Rows from block 7 of a small self-supervised image encoder, named by matrix and row number. Rows with one number within an expert belong to one neuron, the router's apart. Each number is 500 + 40 x the weight over its row's rms, rounded and kept within 0 to 999. All counts start at 0. Numbers have three digits each.
Before each expert's rows are labels from the 100 images, of 14848, where the router gives the expert most weight on average: "patch colour" is the nearest of a few named colours to the mean colour under the peak. Only what is clearly more common there than usual is listed. The data: capsule endoscopy frames (Kvasir-Capsule).
# router: router (model.blocks.7.mlp.router.weight, 8x256, trained with AdamW), inputs 128-255
# gate: expert gate (model.blocks.7.mlp.gate, 8x256x256), inputs 128-255
# up: expert up (model.blocks.7.mlp.up, 8x256x256), inputs 128-255
# down: expert down (model.blocks.7.mlp.down, 8x256x256, transposed), outputs 128-255

# expert 1
patch colour: grey
router.1:547493501503549461572519523523432536557462526472474550565439476505484468471492521522440452487529495596527515525493551565528575524532457441486418461555488483499449574457486461549400503453468469546496483462425514434515475499469478492470510531424449463465474441521558470510487540555507502495508477524471475408502491526474408559451493527500542566511568470470542536470588482483473523465498
gate.5:486473534466553497527461513539490557426466464519458525548420483516506478455529450521488490574517470504487529473532473462481544471527627515512493519446466486515443457454512527480509547526498469507517552481474465532513536489499437473489523455546596535509495492470491536553521531506492480510471424557561525442523541491480494473428487501501431519458584517554458478538485450443566589525464
up.5:516474513468517485562441519521512544433488510494496489541460502526541461503566478529494487566511422520495475458517464474494533498530637482502512579471464507526473443457488532572549496513478440471468567472514503516502513467522457489507536501559495519526506542492532513555484528532474456527451429546524528490460527466479505474412481535459451462473565509502460472545533439494566576551457
down.5:468471417492531474526624524551516486544460434518455472529552589490493509521556511481454463447593561486497520522452553422477440536478484471430576462432523529563475472533554482483456524444488482510425462528536554445506499518537575531504458569528497510543521499469460469491471488540516554486580512507503474535456458516541488498523406539478482498438463491504502462528555431475515525481471
gate.6:505573449491544471519526504493504555516477530477523512524476508426515490529571481546454555567513482482499594440541525410472562541464606431533518459467495508522512517552470497499511432449545504460440536501471498560441475542496483429487462476521485580426504512506530519504481437450438425507475525477488481502511578463487548466491509531586493500516516468457518435481485509543501514516460
up.6:502445568479515417508521508506486472463537468509494480557531445537434512491452500492476510376466477516531428502461473566527520491511368560433479513527473520420512521481538442495496534519439449564529475478536560425525586476531491546541484506468526438598467463435479500525531532559446528508527454550540525529488458515507463532468532491446486541484530509507468501501542533462519506510539
down.6:494389474450526546512497503582537497534492494506521452528525540471496500413503562499564514497511445506513466482494487460549513457507588543534485562554508572438490560539480571467531466517463466515473434495508509458470441483474536597512533533561519407433560471535544528510452530480526527478480459503461530492543548453505468566458388508489474467478463475497501477541512461537515523452525
gate.7:496514488507464544501523566456527521486429501501532453497496520522457525431548538504473484471526515528466590587567448517534515540485524416472491545501528461450546467495545547522473465546454544527409472494516457493557482528435519396578484442460558514480500468470499525505516487478458574477508495460452513528505508541530439494426445457521419529525470510487497496509523424576515497545479
up.7:526435527542517565444452447479498530532523487494467504465559506481433531473508517521519529531486491509489482507458500434462512462473464487487566532442465435491494502516535512494506478493515545578532482547513460450521478525523478479504495468552485452490527517511492476543487515509438418487533591574546442496515486439441497483463501564451546544570502404495429475439511539525521487472512
down.7:536495436562412503514471516512506577496463530493499502498503444488533452526598475520519515450472498445499429565480540483483498429538498503559498526489530526529494497499573497520460459533447455508481530424507482499553462551519471468591496470532532510471503541548429583534524526530477462522530437584507537455473495481552573450404509538471500496524454458501497452553538480531501471489441
gate.8:468505483429561501462473433491502495490498464574498473539464489458402521493447519443535488479518476490535563517458541392451528510504538505501499478576526531521508477510502508504512462505433516524522434513594611559555471548484571487476482500534512525478511538541549512454500534501512450475508525522419400489476473498513514594549470485485459527470485502531594493479457503516479577477433
up.8:567481486590439541556518466520550435468505493476543504494491511558567530497509528502479515530467477515527448522513501629523506504547481444428465461523534575484525482489494529501432500474518513461445536517442461495480477477529507503443425420520482489508523492508536484557467460486499513546514457433572520570495483501474432498515534554517510462548517418526498567490504444466562416577503
down.8:442551561477567514494556475497521489517463434545549514476463495485480454572483491468483457546482453517541496495476448544484554506465429513510493537486529475449507552482523485538446553491473449464527479527457443551502530519541464502497453525568488495526510457568602489486459568490479452486539530486514456487507454434507514552546469506493450509502506552470499487459525528521510448538561
gate.9:541477530457507466555471538481525430585430458466503524496439450434478502493505534485515495506442483529427475507512571457525522497531574499475549509560516486556457510508539500546530478526415458515541450425549470509438577567488509460523525417557517465451578432453496488502560538537462431467496492547518464527474421506486490487510535467507459500571420551547526553497496454548550501475540
up.9:529550488496446508510525528500538504474561480432540533459462438454513490489409547484553589409459473486506455497456543469509492519443509439432535520548480508524554538484448493445509469488538534449517477519454576516515489514479581525536597427473468525484463522488507550551483566526514495514468514501523487424502492513586494529534466540508579586560494539498497526571469491493459454530481
down.9:536551538424514431524453489461563477534560492479513487495451529472543559455475502460557529517542493466432488498543489471417440502508511530463491514548539529493478539540612500487526493559451465434479562461619555513456441553485520427539445481526540503464564499523435534512489432474510471489475480505444558552552502504494387484494520512551454450507467628468535489493509465401486525577497
gate.10:488458492502450561423497494524517490451466537486469400526502505504475568527469507485482496561539520565413462475574505522572552479492503582502448459507462589440587517500552428414514535420495542537499588474459486445442522522490502506508521596576512537504508646508508484479495466559521438526558543502519428539511492441459463531545465529426504553506463478494491506556460567522440557478505
up.10:506524511445509439554510519456470519554542483498538572486496491493508445492569486514511528421464483442593520578479494495459439528501474413481557473524556436548455532497476582591472470613503472470503402516580505547525482477467504489466490425413486451491516372518495508516517517465483564478464461518499559470495524532532529477463531438578538457497475507488539449419547456485528466498493
down.10:432408504483528485507485514486458473531542413498515584504463466540484553473492558496542458554439500462436482529504471529534477473492544499466522509505412421551557491506435513451501467536550589525565501502501523517547516553550527491462539526473529448487563513589450434515505463531538443481459513554516505456458496455487524471506494525460490465539613493538537468464510466447538482476480
gate.11:477510493397486527520511485512572487502459487487443537518527507496499484546473555490513473477543544528531432503486532455507527498468588449506493444486408527466466461528501476575484525470539521484477500470472457462443484472479588538494473479542463507511572564467411528501517587490530492445574492454538588521533507518482449485543565495473481525489459490501548542495553461508566472505506
up.11:455497484523542540535512413474505539475518467522449473487513459446448509491550526544487575559479477435566593531541535576461525529573471544447498559485558413489559512438480503522461533479502533501486525514454483521520494507479498492492515529511494509549429492531471476397452494508474435543403472529470473450474521495524529496530531551538506474492544480526550474448425480513395589494519
down.11:565506506482420509493524421511508576453543506503534491515515482514521528555564579535581513479500561532512524526514501546556528468468485500466482511441536521527508532488562503476543498524503536558507524488552531538538444437551516555481461500445550456527429437501486475479454476560550492479453507521507438466617508447485496477532534497526508492440501466518478572520542497506510473479515
gate.12:445530559537481521434560492549549534512540510499561515479503513521546489504528468564502492490493573435528478473457490517443434513544521548415445457470492524510433500556509479458477567513511493535498521546535428580495546485419528508527467458549427578489496499552512450565481492494471515551510490544544504575479478501461481528502551533471529479411502490535423557546453462480456495439561
up.12:515557522461483575514528490426502403484458489497457494507541493528503536523485535520495493577574513569458512507536550497439470516504492466498559572550546487490479491556500587472586486525466498435516490518563523490504414460534530454522505551543493446483565525491560486471493526497485465464477488520529570442542455516481488549470499452472447512562479543478538379475549567461517547450523
down.12:532520553491520516484581519526525529550500454488501468567481580520478506443514427492531446438492525542505489482455466520537430543535558510438452550503537578524541528444485490477494506474461433575525519452551457519543557531448532468515491490466517494437521427480425544518477493563463535444574517450521433430501497530515485500567444433553546505529471447477509514458498439490486458475447
gate.13:466506549518487536453483461519546440447556492551437542556447500555466552399454506479479532494458505508481417544566515550545526498559527507460582527491449412545548564534522548556540501511466443528508470479425602458480513559547498500492465506487510529493574512424522556522569499472497503539516468519485449523517556439434555524425542510480530546534560513532472484473468495473510384499507
up.13:522523555489500451533553486506502481514539500558454560522459477502497473466456529495473529473474536462402511493528539512599433455560516515478518473433431451547555505518586500519493548478490405504488460480418536536523479590538497504481453492416506444472575488483445501508533515467477461475456489494552465511468522470521525510461527528458482591515620510534503541498501462456479438521494
down.13:499521498537403524530568550417505424524515521474514479431508469521494511563502495498444465497543529537553467490440537442508439499473536527485456409488497556508572560519459570531468547529487482462458474504510534525466456466450436506561575493448476528488539486441432519495490445552502547496501501530555474483525511487521494484587493495489532518442520488550570490450511501550451537449451
gate.14:572524495470463545410459434539533497505469501527509423557556513490457479536564563503537426483479516538536575508534496549468408461458501482545513512418490517530498588497497506510499541471485450502480481509524500474461523492504508529463508538504505491577473492461552427447587461492487498518502413449499504468471487547485438545496521551587398560495561558449528489479477515527514451534540
up.14:432463497526545448580545574442500548541520467464488529478434509476514509428434475491466553515519465488479424520489522489546578555553491519471476504567511489526471461507484507460480470541492532493552478469506490512529467509538493517555484462477490521446522447525450577506434539523544477511522566544513473595471506483526522452521452464418598477473453437531449553543519494473438545530499
down.14:438561526532443480498501584455570503455520494563535542404466482494505552456500581518550482461519482527439389450542523522441492552468485463483500422471441491539525442493484518506469471582550506472531565436546546530504522498559516468555538528465479574546531544421450457550456478486451473435413547513497560473485516504482446486509490541608501513542511469512521494511562527501482524526503
gate.15:547501514489560512522541519481565516461493538533496508527532538502468530472585524458468555476527484522547480371530522446505557462495562444494442506408524574553533450544503466515472411470500458446505423487465551505512475523492495438519524505501530433493464479497471489595521457563536466465478464520567500495487505421489485468487513507574507411462606522543462514469496463487456494497486
up.15:484534497496496466535451531561439494533497542446508516515479495554443477466499489416495534491474490441502502537411543494529493541418438518482475484561456529474473530404502473510484517579485521597464516571442532513463472473497587508495402498510500564542492435553557475491484526509525538500452444459486470522472504570519517489535450554517523575477435492510524481494551486519453498529441
down.15:488496516493539538521599465552536524508540502439561510445485480518507528458494529501513515543525552465487492491574500491501531524584508525539444490552473531476512430531485458499521528506526560494516580524554486520443495505414501427463455475486496511447457443554520485567496546484511525469477535482528564509485540412478532531493461484521556464446514476456451451480467510497485517463417

# expert 0
patch colour: orange
router.0:527538500493604515509472443478479470470536474530461518432544534523489493516436542490446534563505514503486577438495469484507476503499465528481580486562530438534494532529455477546453482522510480461473453535507584501468456495514537493488489562465546522511524534498478547478462536503584459512504482478529453473503527522439528460523447469493524442551581482506509571556461550603512525463455
gate.5:426481525549508472450516452526467514506512490551464455574411516490493459511488466555535477487457569460485530488479489593500436488467482540531456473524510560505533503582562521478505442474505481453456523572476479521483462531508499512471488531530486536431438501538484477441472531497526506542534507481525493533517454526500521446435522418539466472568482570511488464539500478494492571554507
up.5:484501421496505473522529502490525453491563447465497527482547606423541487472533509466525491471506454539479494435515484497491540465470470551529566472444560482516480413521478464508497528537518529534519513441488465472501543452474480543538507526503444481545613511472518539487580427481495507491520524502513465497476407510441496503498492524526540490433504489448496573405463523515494483463427
down.5:499479486503407521465515494515463431484471535440567374491478559534581531578497522528569504463444562523503475490545541535489507467477508502426524530475528462536505461421478567473529499498501466505531517513500534464445438475539490428454492507482518448460526437460509531513502590510507490472422542514500492485499460551443504466510526490449527500555497500520529438502509421499522572445451
gate.6:524476542425565460468461508498447471458470525526531525472501492422486520526541451481492531507570542520525516478487484495510484467441455492585549493487514453545454372553488484459477554557575425527525496544510487422474527512555560435564518481570483491503511458492518500483452480549494423513536479561550576472484545414479450509473516476491497531493473434588533482458543518523509568497492
up.6:541535556488571510595503444480509534480473475492459530481486508519525494532559506463550514501480530462489508539435443489507484516555438549560488527524424447517552450522509530527543548530541410484526508510511520483497459533490564491499514467539505440534536447465482516535520543487500486479541442506504523478478503509499487473476528439500550513445502514533589494498468518459498594476548
down.6:559475482560501544549451484544516530580480437505475511504523559547478535465544447467487567473486452487444522481520471514477492552476514493501488414530457555454608560538549553593479499495542493547467501541482473499483506461453580477470459512506489519582552482532488484513478507442466470560519468453487532528487461555492453445483461449511513470430450414454517481451496547588525481437456
gate.7:508548544443500385576500482560469541515486479475553486545581509520524537507441544580455527502479502494519499541464446529500519514541483457574450463434544455518477517459540491464541477576467535529522467449502407501533466470465509528564427523524493468569549495486467390503520488525433444494457532556538451557468443472551493524507480463490487503551511555512509507508484555499507559543532
up.7:494515506514503417491518491554459472488518470516484476554534433532616552460444541567484458508460490488432497436493392456537486501514526448527481469462617460557527504481514587452502492490499565521520463461526527448438480439463521555487541504523470503555513527483492455400520532501460533460531525494534509550490410463601549565509466505546479435521541506443556436483505524456506490563507
down.7:493487448467537524477401501530563545488590511536450535530512498420502525569525438445562499470560582584484489467544540570422487493515514487539495499503518548534477523532494506553474525499453530472475560531488525609493500534477436446428506532482542438553540490410542457477509496506477536463474526531498530483546490543407488445485498565514526499527521512540486535533479494490474421521514
gate.8:531503474551552538564520473532527588477550501539564498491470484530501522497551495497495554463530582418479511518499493467435544542446482529519459495537469604474430502473504459509512413466506540505471495491494498448558509511529466483549474475465483484493530469448514551548464557390480540492528497533550505424469493494599483459557537542475559561498564428471495470544562462542565447422405
up.8:553499469556598534535508461473513575527549444501534476479443491548484507474606453483477533470498530486419470502456556523454572475500534583521500550511472552481442493484557458492533447473504499482435523458521519451515512556547460516532474470465482455495497420439562470476431515415481480453486504548495492454475480491579500486545519558487560495512580445460541452485536454516569502403460
down.8:475501434522448565428481511472518465545475571472503552506453422543503502401517472509468478541495527500467460450477540475546480465489554490437541494491536446462471409539509534559488506537511476444543560543493471494531444547465493552482453491514551517460481479485559503561529471522528472516466533473538503470532509500415443472465494503508504506485539469529544485535601512532494392459474
gate.9:465513506532549441462502492512552490560494496463468566486438462493487530519443440561525487551500497531455433461490472500508440501515493508507484551496447505528536433577520476505485434477490430471479548570494544485482521466559417443506557469438524449501535582544470540498529543440491583506460503459487474498487432512471583512474543513486585449471491514478455540507491479471492509482525
up.9:510462529507548491535429521515542453471452486464469538532498463509492539516436453575517506552437503500432489497494426506535463514472546478490566507509471514600553377590508537512492430481495477465452528576578514517516504472531485402543523446445560455511487482535482512558493449439502593512456507460440473478506487540479564495451560462510521514495475468501483506459526466441481440520496
down.9:425482555523530448458508535502450515499491508464448470527525488502543465440516521486483514517584525491477551526538487560536458501546406462609460477478511471537489549470492452446403464526488456460482402494523531472507554466480485554512532459567537504534525505474488601496534546491508464438522446517478512442503434511461506576474527517536496380480484493565447478556521476482438492481471
gate.10:530473531519492512489485505447551466481515500516516477473525512554474491526473443466481499464477490523498420479560523567482456522485495536538526443452467567459455488527503551420540603509465529436553475466587521440536483410536502512499553587498562427464465488519447539546511451513462470533422588494457550500495470500536570433529471537547444467559477493482549452476486511488489503477481
up.10:449571482499499482478518471534437490506497467502466450531516488591443539556517521563466502509491470444555477524498443469519445490537494500481438501583554523522498519522497501585461486503556521551546482538470494532480516501450460498502428517475453473516538527398583574474526510516582557478546434526533514539485480527457397561505493480469471535474540458539468523498512478573502504523507
down.10:516504509535475555473515442556440479513580577503602478543499623494459506516439558476499514494503478489583530547488486499452488467440439484449565579552528570507476457550446447549557512486502472501448516520509498492548497473496516486500547478487492452603473504473515486509572495490448489488520450457491484446376519490503511531508499527471423436484518535514521528537459529462492498487552
gate.11:577552500509524478528541466482500482571487439453421524563496514591468482504491458504474472432519560568515499515485555529505519503525465461533515478484501552508384403540454498514449546534500409460488477528520490558379503501525475488483511441486528512530482467494505509408520564574487427514510502518544479502500505488491541532598492530555467493494552450506559443480470485449502532510505
up.11:573537504529556486528527429464515459557499430427434532552478497603471522503472431519435494445555559579539473522542572529496524482533460466538527460534533580516420393561477495495440516540506404473480475552506483545409490511542473510481527455509524511492483478476486500445530561558484452500499462537558472475478507494498514518593488519536467502535539485506572430479486468459503520490517
down.11:451539441567471449499482483461529483497545519460462473443423508535520495533488499539490492476535516546521495393500460487511559546505497508476431432497448543406550503533479503566435499487579537502528563514375547510501505435433537564449434508524464444512488513497557481559534520488496562501521492522489562562418567472498473510533419537580512549463536485489486537478487513575463510507507
gate.12:527503482497455553525467449561527504532510526582439473488529511504492519457521452459516557510496571551518545476531508468479529487564553500465514450515455497571504521503519498548438487466501474473440468502481558430575400477483516533490570534508476497473411533541517502448477482469472449463488595520505629546546479487518477540488427531408546477453503580507495524470560486546543513470445
up.12:522414456424527487539461511582536482503441481467482537542459543526464563553535400479434468516520510531545476626486502419476469537501509539443484432521496464507467531468424536491483543556495521527485523520489517502464515551525504507515562520535540508438456454520513565439560507507487490501560524437489560560461473522487455522506548523497492550530545414478548536522481519504507471446463
down.12:524409483474514481502556503567490462479498558463458538528560529544475515551556552506498531494497506521420459419518472527496508513468592520495535531477527479508471524566439621502468491500510527511475452476459501499501439481479516564462513551559489468481443516495489558451474559471569607474522459522494527536504473505522493544466518514490527539472437466483490547562518454489551461493440
gate.13:528510504555512594523404483481531468529534469522516510510492536456420464477487423447570446553549556592558519553470534532441457531486434482460454502511514573535469478515469517487475414546460456497451521505568487585444481507492428505517537548474506552421553562482523491477517482497508490494504496488482470519519514493510493502480441461517453512482532522463480454511424594531522480516456
up.13:499489507465512436435580540544479522484478522516472465479547462572573534478464556523404495481418448425432507435530445425539500525525543543528525517502455413466504498472504506534530570450552522507538480476462493417615502505536560476483393493531487462568491441475465493490463501516484513493499474515490497469527506524533483519541557536500548493511462444557542540505513426488484533560562
down.13:469516475495473538474502579502509500454486524519521418413494570488476430505526466489507467502509456421550510577489576608512503447486523565545430505547458557559466445487516508476537475503463474502509550480571532471627437514546475494550532527446488532443560533507530560517523511497546509485568501457484457558582508489537537485457538509561446473508469444477537516482510499492536508450535
gate.14:479536502482541471526517485528491441512487527485492514493501496505529529542451468482470546451503483439543539546391541562544447503511503473553515514508529563434530492509496614533550503467435424402434481477574525513475472487549467497518556516473494407512472502512469474481507464518566420505558486469446442566510472449476505514503489551487471435545532542427473488500453481481483543516477
up.14:447497517448542483532507491488520434490506505478462537465478492508533473530466472489464536467518505444555546560438520519538477511488530457539518501481594567438535466498483617529540535475425475422439468465586529508481466474502447501507570547479502427525477542521457477488518504504548390480549493469445447571522479461493487488511485532473475425535532532426516446480449477491501538503504
down.14:535554425537565485542431603487517517535592473572540447494488496464509532584512499505541461394468436483538517454478521452539445464498541524436519452558561533475528500491476557528473541489493500552512512430498491515477527469484447478503507480427491582498479474481481506491580433415468487493471524422497528494478474480486520472530466506542476539506530493483488518488573516511482459477564
gate.15:466502549503473534524513514537453540487475586496421532545565565529502497401516460455456499523552474560489512544541503519501478580539469516511539509469548481460526513589539501504497537511529476519543488563496490524490514445494442439530464537499586508523491545454489493490483569499534416502427454450476459456522538558486461570485523438442486527443482465555580556508511480510470531473559
up.15:458568429504560495553458512549595487532516455495530568534416453456498548528553495522518539463519474547479476450469513579520473469440471527471486453497493509515518439480421527450556508432564518498471519431546570471474461516538536506454527470542431528523546511514502455517484404470538526516530532555538533471481461469569526548465504510559547554469485497483533462485484519515472449515431
down.15:460555558555492518450553455539444466573509479548516428512507552457475515454464525424498470482516533497526525490458487496455401538592482512469568457461524588448504442534429529462363573507540427548608471482513478440474582559519491547548497480522489509555497508545477487504545495495434595492524489547555476479469533527481507450505423490499485499487456539495507512471476423503460535516544

# expert 6
patch colour: orange
router.6:494528465421483529506463552461501563440510495442498509506465426523487535460463587468496454592532459465487500535463452452539533491458486472439546464531530473483495533528504538447488477503524526485538475409529462518492546422451440438497401543518511481514494403493502444504514462410445530537505598515541492488533568478506437505482524537536478524481558466533437494510562510480521511522455
gate.5:535534497498466515500486595583447544473528462468510412447451453491484497507512520499486521477552524524477497501474554542528500453456496394479492530536446539443504575578440564518446497473514565540464501511457496473492563526522505457469513541506458483514452497466578401471525526480484461541565490542515523525449456443507501460503411518577547523468485510511501482487434516450502517514543
up.5:456540552481510481510486514475503466447518515576495602496503543458499545465493502528500502483509475505582434505448523466430501536474503537539495452519502434556472488436555453461555500531478445543549477485560492537510462468474528515466507451477541529492484606533416495542539480523513493478441546438541528456549542518431470510439511568553446425569496495475462505500489554558589531482494
down.5:454490557481562489518540559574535479506425505494544478494536455574608506519506500468508519495431554510495481493497514467493562464484572483502492505432536468513521583425470513528568476549548472491492491548561524491540461494537480538533526563531408479491453478453511434515439446493507573518433474484556510483515469580479421531464491459431464467455517481523566469473491567466547563493542
gate.6:588434498542458497519514450500465490494524501490544466513511542516520615505510460518565478464465420488504579503491458491504597481578550437527577461539511446445474445485481432506494448496472590504546427526542474476404534519502505483543524549499518529546502452429420424532555560453518489478529540461507458506476519467558505501390516513502430457437496510465583470457510491510491464460560
up.6:420557587517503500445506527494462454544521526446492534546449470551449530550513505556478517523521529515498494513542476420462460496503531519559418483449523506493627553540528481446503518473503469471438498452504491429551499441522552446438470512541517513480467503465486553502458541464510508450566517477463513462415515543588443451533513457517522544493523490515443583465518465536504539540420
down.6:457509543506500497453495520471500529504557550498508510493467475482493496542510491495442450494440435490545516597462497493482496479475456489527469544551530461502499575475486430458554584499411453548489459483499486554541495456569466471438575504480583402518481477503567542464553514474497455431457529524517494439452532503462418447468427483437478433494470448485415439539467512484476496540559
gate.7:511528500401544494525530571467483469544488510528537465538567464557369403434511506494509572504465508464450453577540437524503452541522355487534531470509525450447551467487494529389471554502520483544509467461504495524445472511558514441531478509526553489506567579565512514501510490530477506516452413545530538563563485468480534532508521470493526444541525487464504509548483554507467455544525
up.7:509510506432460579480569542457457545508503545514549464452495545481510452541459499582538551480468486404467531531519477462523444540476537491514450479531532547451484479438452483489520514527536520543547489489568507574561497405436501499460426505506558496496521521526583520529499489481528502504435517481510491520494488489468456485516460427397517417526487498480536499523484529493492448494465
down.7:423466454511512524484483457516542484468478442548481529557581513512474538494421497495434470466477487477611508500380529499477506487432566495543451491558498486495410508480553445534584528515476547535448546491524507515497540450484489433581547511521462469499477498427570479533476477498507509474437555476505482580483503538483452529581557471552536523502392535473476453518455492490493501498523
gate.8:469501540569504450503495442502470546463466495501507557542480489522524519504552439485541510471549446552451503504484470463452561491513509477568526457522476506485455518503506440501558475427462515489461529445479604500513452451529531574482502495517544542476404551514433519564539531491554526517486480487528523537535488503417461479443493489526500425574466478488458452527503486552510425505518
up.8:510496517518478448488462494493439518449511471490536529523458489539541435523484450508518552554537439562434599497494502465505529480498549420583530463513528518508409518550450486519591502441503485473451572438487574515490504485553542513499459460460521553464394554530456484569529550504515501477485505473507503528536474471505516556455504577540488471527446456513470471525543472555482446540459
down.8:492529445445413496460479497485501487542599586491438562520510518508471477399478519641506442466498510496515510482512516446497425494478489504445494520491578529438523549487497535558490472466523524501461487467451491520576535426524519515469478498534489458538569461429567533555494472560469521500562529385503542497524573527567467549489509451452513496500505467524467474594517530495463469471433
gate.9:480491519604512604513490499472477431520479511482486580524483477532543503522547574476535435488487422451512552526485548538509560418486497497489535405560454485514457493536492534500460462491554462506537547476507521463477535485535551485491536506477528530498545505459491495476549550526495580505509455464456464541459408433482546511553486528516485489483492542483530408453509514522568538546495
up.9:519546541527461460465536454553462501496416512576480480578518480488422543381509469498511459543420497530526439559571469478484509444491531534556485474534458514489559470454504439493511528401512471567438478446495564456559474477467448465477562537488475498416477511468433544505486472465582528529525486561464517444510531509569488543476427455557472477480546485544447596507496611505474486466554
down.9:493548519515587501470482513456553506456474481483513549405525473473490523473670542530408533474472469525472485532566482536460537582478495517460533509454510579455494461449408443435447442492421516478517475522461481505452451566509526484429478484457468494549527532525531549478491507533550483544445478508478488464511556516531503456511489522463492457536454426442461481493495532434467507490518
gate.10:518540505432513552530462506477482514541514535475488540511589497612533486520586558423497455518565484462494485510554504475522514456443511442438571488477479467494516487542475556588534549426425533572507538477475503510470510485585492445466471430517482540497522441513460518556530533462518505489497501479545521519454499450494544449438461577448553508444487528564533533456584483484496435496448
up.10:505555485450551586563443427523478521489575559395486499537494519510517536458489585583491465531526492492502489465452525478534505450460454443437464487485539477469511508492484512530492546516507406539507504472492487430456548495519452459511445427491492545482509474468467492544516481492519496504528514507594502498523467430516493559515418498416574492488439500531533537495606572473513498526504
down.10:480536485523487529477520438486545509468430499481565511546522522480521509500503498364554498538523498558525432495523497449546491443488572469541507454444502497581490473430468537523521449505475495552457551432548497513519557447560534558533520521530494513499581494470453487569539514483505490511521534518507497458496468504487544513515565474484502425489459474509499473484456475559523523436423
gate.11:500549509473489501511513567595469514520529443520525484551439540495463520533515472511483468520480466480473375534462513531490500486541452512556401534481493505514479516575458466577494543479487524493470421484492527501452472490488525569549530540496484508543536521468518482497507566514495462521575504509505536443533511550505473480473541426437522512528514532488466507363472539552497490475482
up.11:482526495516546410465518522486520510487572518432473460514463481538515540474464500453486478518504529437525453471450493450521536482570547483475546428529460543556488508456450472520531407544525440545494567515514491591438553525511502567516504468572556481530462520416513436487587462476489453469567486506484471516475519517586501491407511548556512516454494475503539526444492501487509460596470
down.11:467540575471565578514487449507537504498520564530461542477471458467417411504508530514487529518535514584518441495483479546537467524528518439444396521483461547392534464571476475546484443484459482605513509556510536481433455485552546542555512562472529454532418510483471548576486533432474445525487479567526491460453505485565441508462507442519493463510517546565512515484514465552495477505474
gate.12:490582472471551509475454547453454491511412505528430504473544511592541469496411472542561500539555500491482501545552523471511517512485548479506548538533478489491540512425480403486460482490506507556425583487483441487496451473458523454490498520520512537523561577515525531454492471493436423463564470467507571516460427511479483482512484527481550548485391553530470437494444469528520478508517
up.12:510408540476453483530544454535539492482609471449552515499450466436497494471587507498447505468447484521494510508479477517484490475512430562480467515521478541511419449580536553525508559516472508441520473519525558516469580548539504536508493484509529488444436440470451469523541550513573575556428531499521462474504545454517535547512513490515445475519605481459534528537527502490475526490474
down.12:466499447550553490482477483470527542597504398505464522504469560480525528470498460511589553540504560488470433476538529430479523510504413506517520559437559519469516536530536522506505449515602468504522434508538550491533540427434514572474465483495511555463475557538513545466458541483466568476541499515448498528533523537494520541495437445492476460468521515510489481484457488470433452495486
gate.13:457513500477569503507538528545478497478442497455536469536524458481481631525493509462511497609482481495497525522539516477544547462441471469440483498530554465416498496531499539524535510490438514479519501414423485458612494478447455545504506560520575536505523485555474391460469478487537452528501535537539510447475519454481598474462507537492590463475468482489500505536490420505463460587442
up.13:505528506534479481483456430489557457555525530549487524461492538511546414469502493540480508425492536480490541484486453529450479573586519563558477532486450533553503512421502411475454452533550502506527492548549551510420492491543532506539484463488470488498522509442505623493518525538515597512522483484506489556510500555513397514510508470503444536498492522473477465483509584491560516417516
down.13:472510540433535535470567561466493514554576605521478485474527415491458523536507514478546535570511472464519449493443487447433460485451492490481554474502503456580526522599487537519538544500441468522538461510453447506531460489495457482464471517419568500530516519585499557523613416448529517518502499436536447479493516513480560468508522553488452468482451502556509496498491483383495516513425
gate.14:456535439461456550506502525480547546485507460499479544456495481543476534549513498520525471535488478527531518495517527534453517477508478454525551505495448507565473556527554506502463547504520585455538489464511469509537438481496505483517514458457494508487538456468540445500535430537503478479484577442533496502463546426473561433482472475567557449451493516457434584445441464522590503439620
up.14:518531480503448472549489594538569567427520503484352479496492560573515537520586496476549493564520485460454465513570575471478498522484474437448455446541523488440548502524507443516547508508499603502459526427499469492516452461552513471503483471580550535505574474451518512520513514517458493442445520432517445593453486535477507466545510495468558461530495569497469513442412519547545522517485
down.14:459475439593435505504482515471493412510496479442480523574509418528516450459561549522516471516542437487528480492459470445543562528478492472508486507568447465458484532473482522514522439448501462520526497544518531488471488547492502504528506521483498547521525453440443440499518555468513493524514504519459464515500555430604532494436493506503500574439499466432448542519472426475497488469525
gate.15:479539485545468411490583485533490517490505588492482491555427506442531456538597485431552555502448535539517482535552515490451522482504505489593457499565548466501514502532563539496484436459538499539473485497484480451497431492514506518451538508514453521491496426477483550491563517519544494489524553508507479470419476492599497548550520550515533468424508506461491471466516512513497479434489
up.15:481479486582441500446528561414490528487485525486515528518436493490528424537556490557483539493426519509557545492534505454519536485455494569566537557564514487514544534508551433579515436524530565503485463500450439574441419489485468473541560420547541522465468414439498504518506518478538428510498484529487390441413509510496515537522540544565518491439480551499510455479558492475471527460494
down.15:575522437479538564581492489458543485562547472435446497466556516541505527513437481601541449459443475515498466560521492450486566475536499436523568455464533500455514544518540453442504446454504480496597479531467467481471557463527475496473532503549493488466471543437500524517477500515530480487526464533535453452488470545521481437464522554488568457460491470473460580521507376491459497489397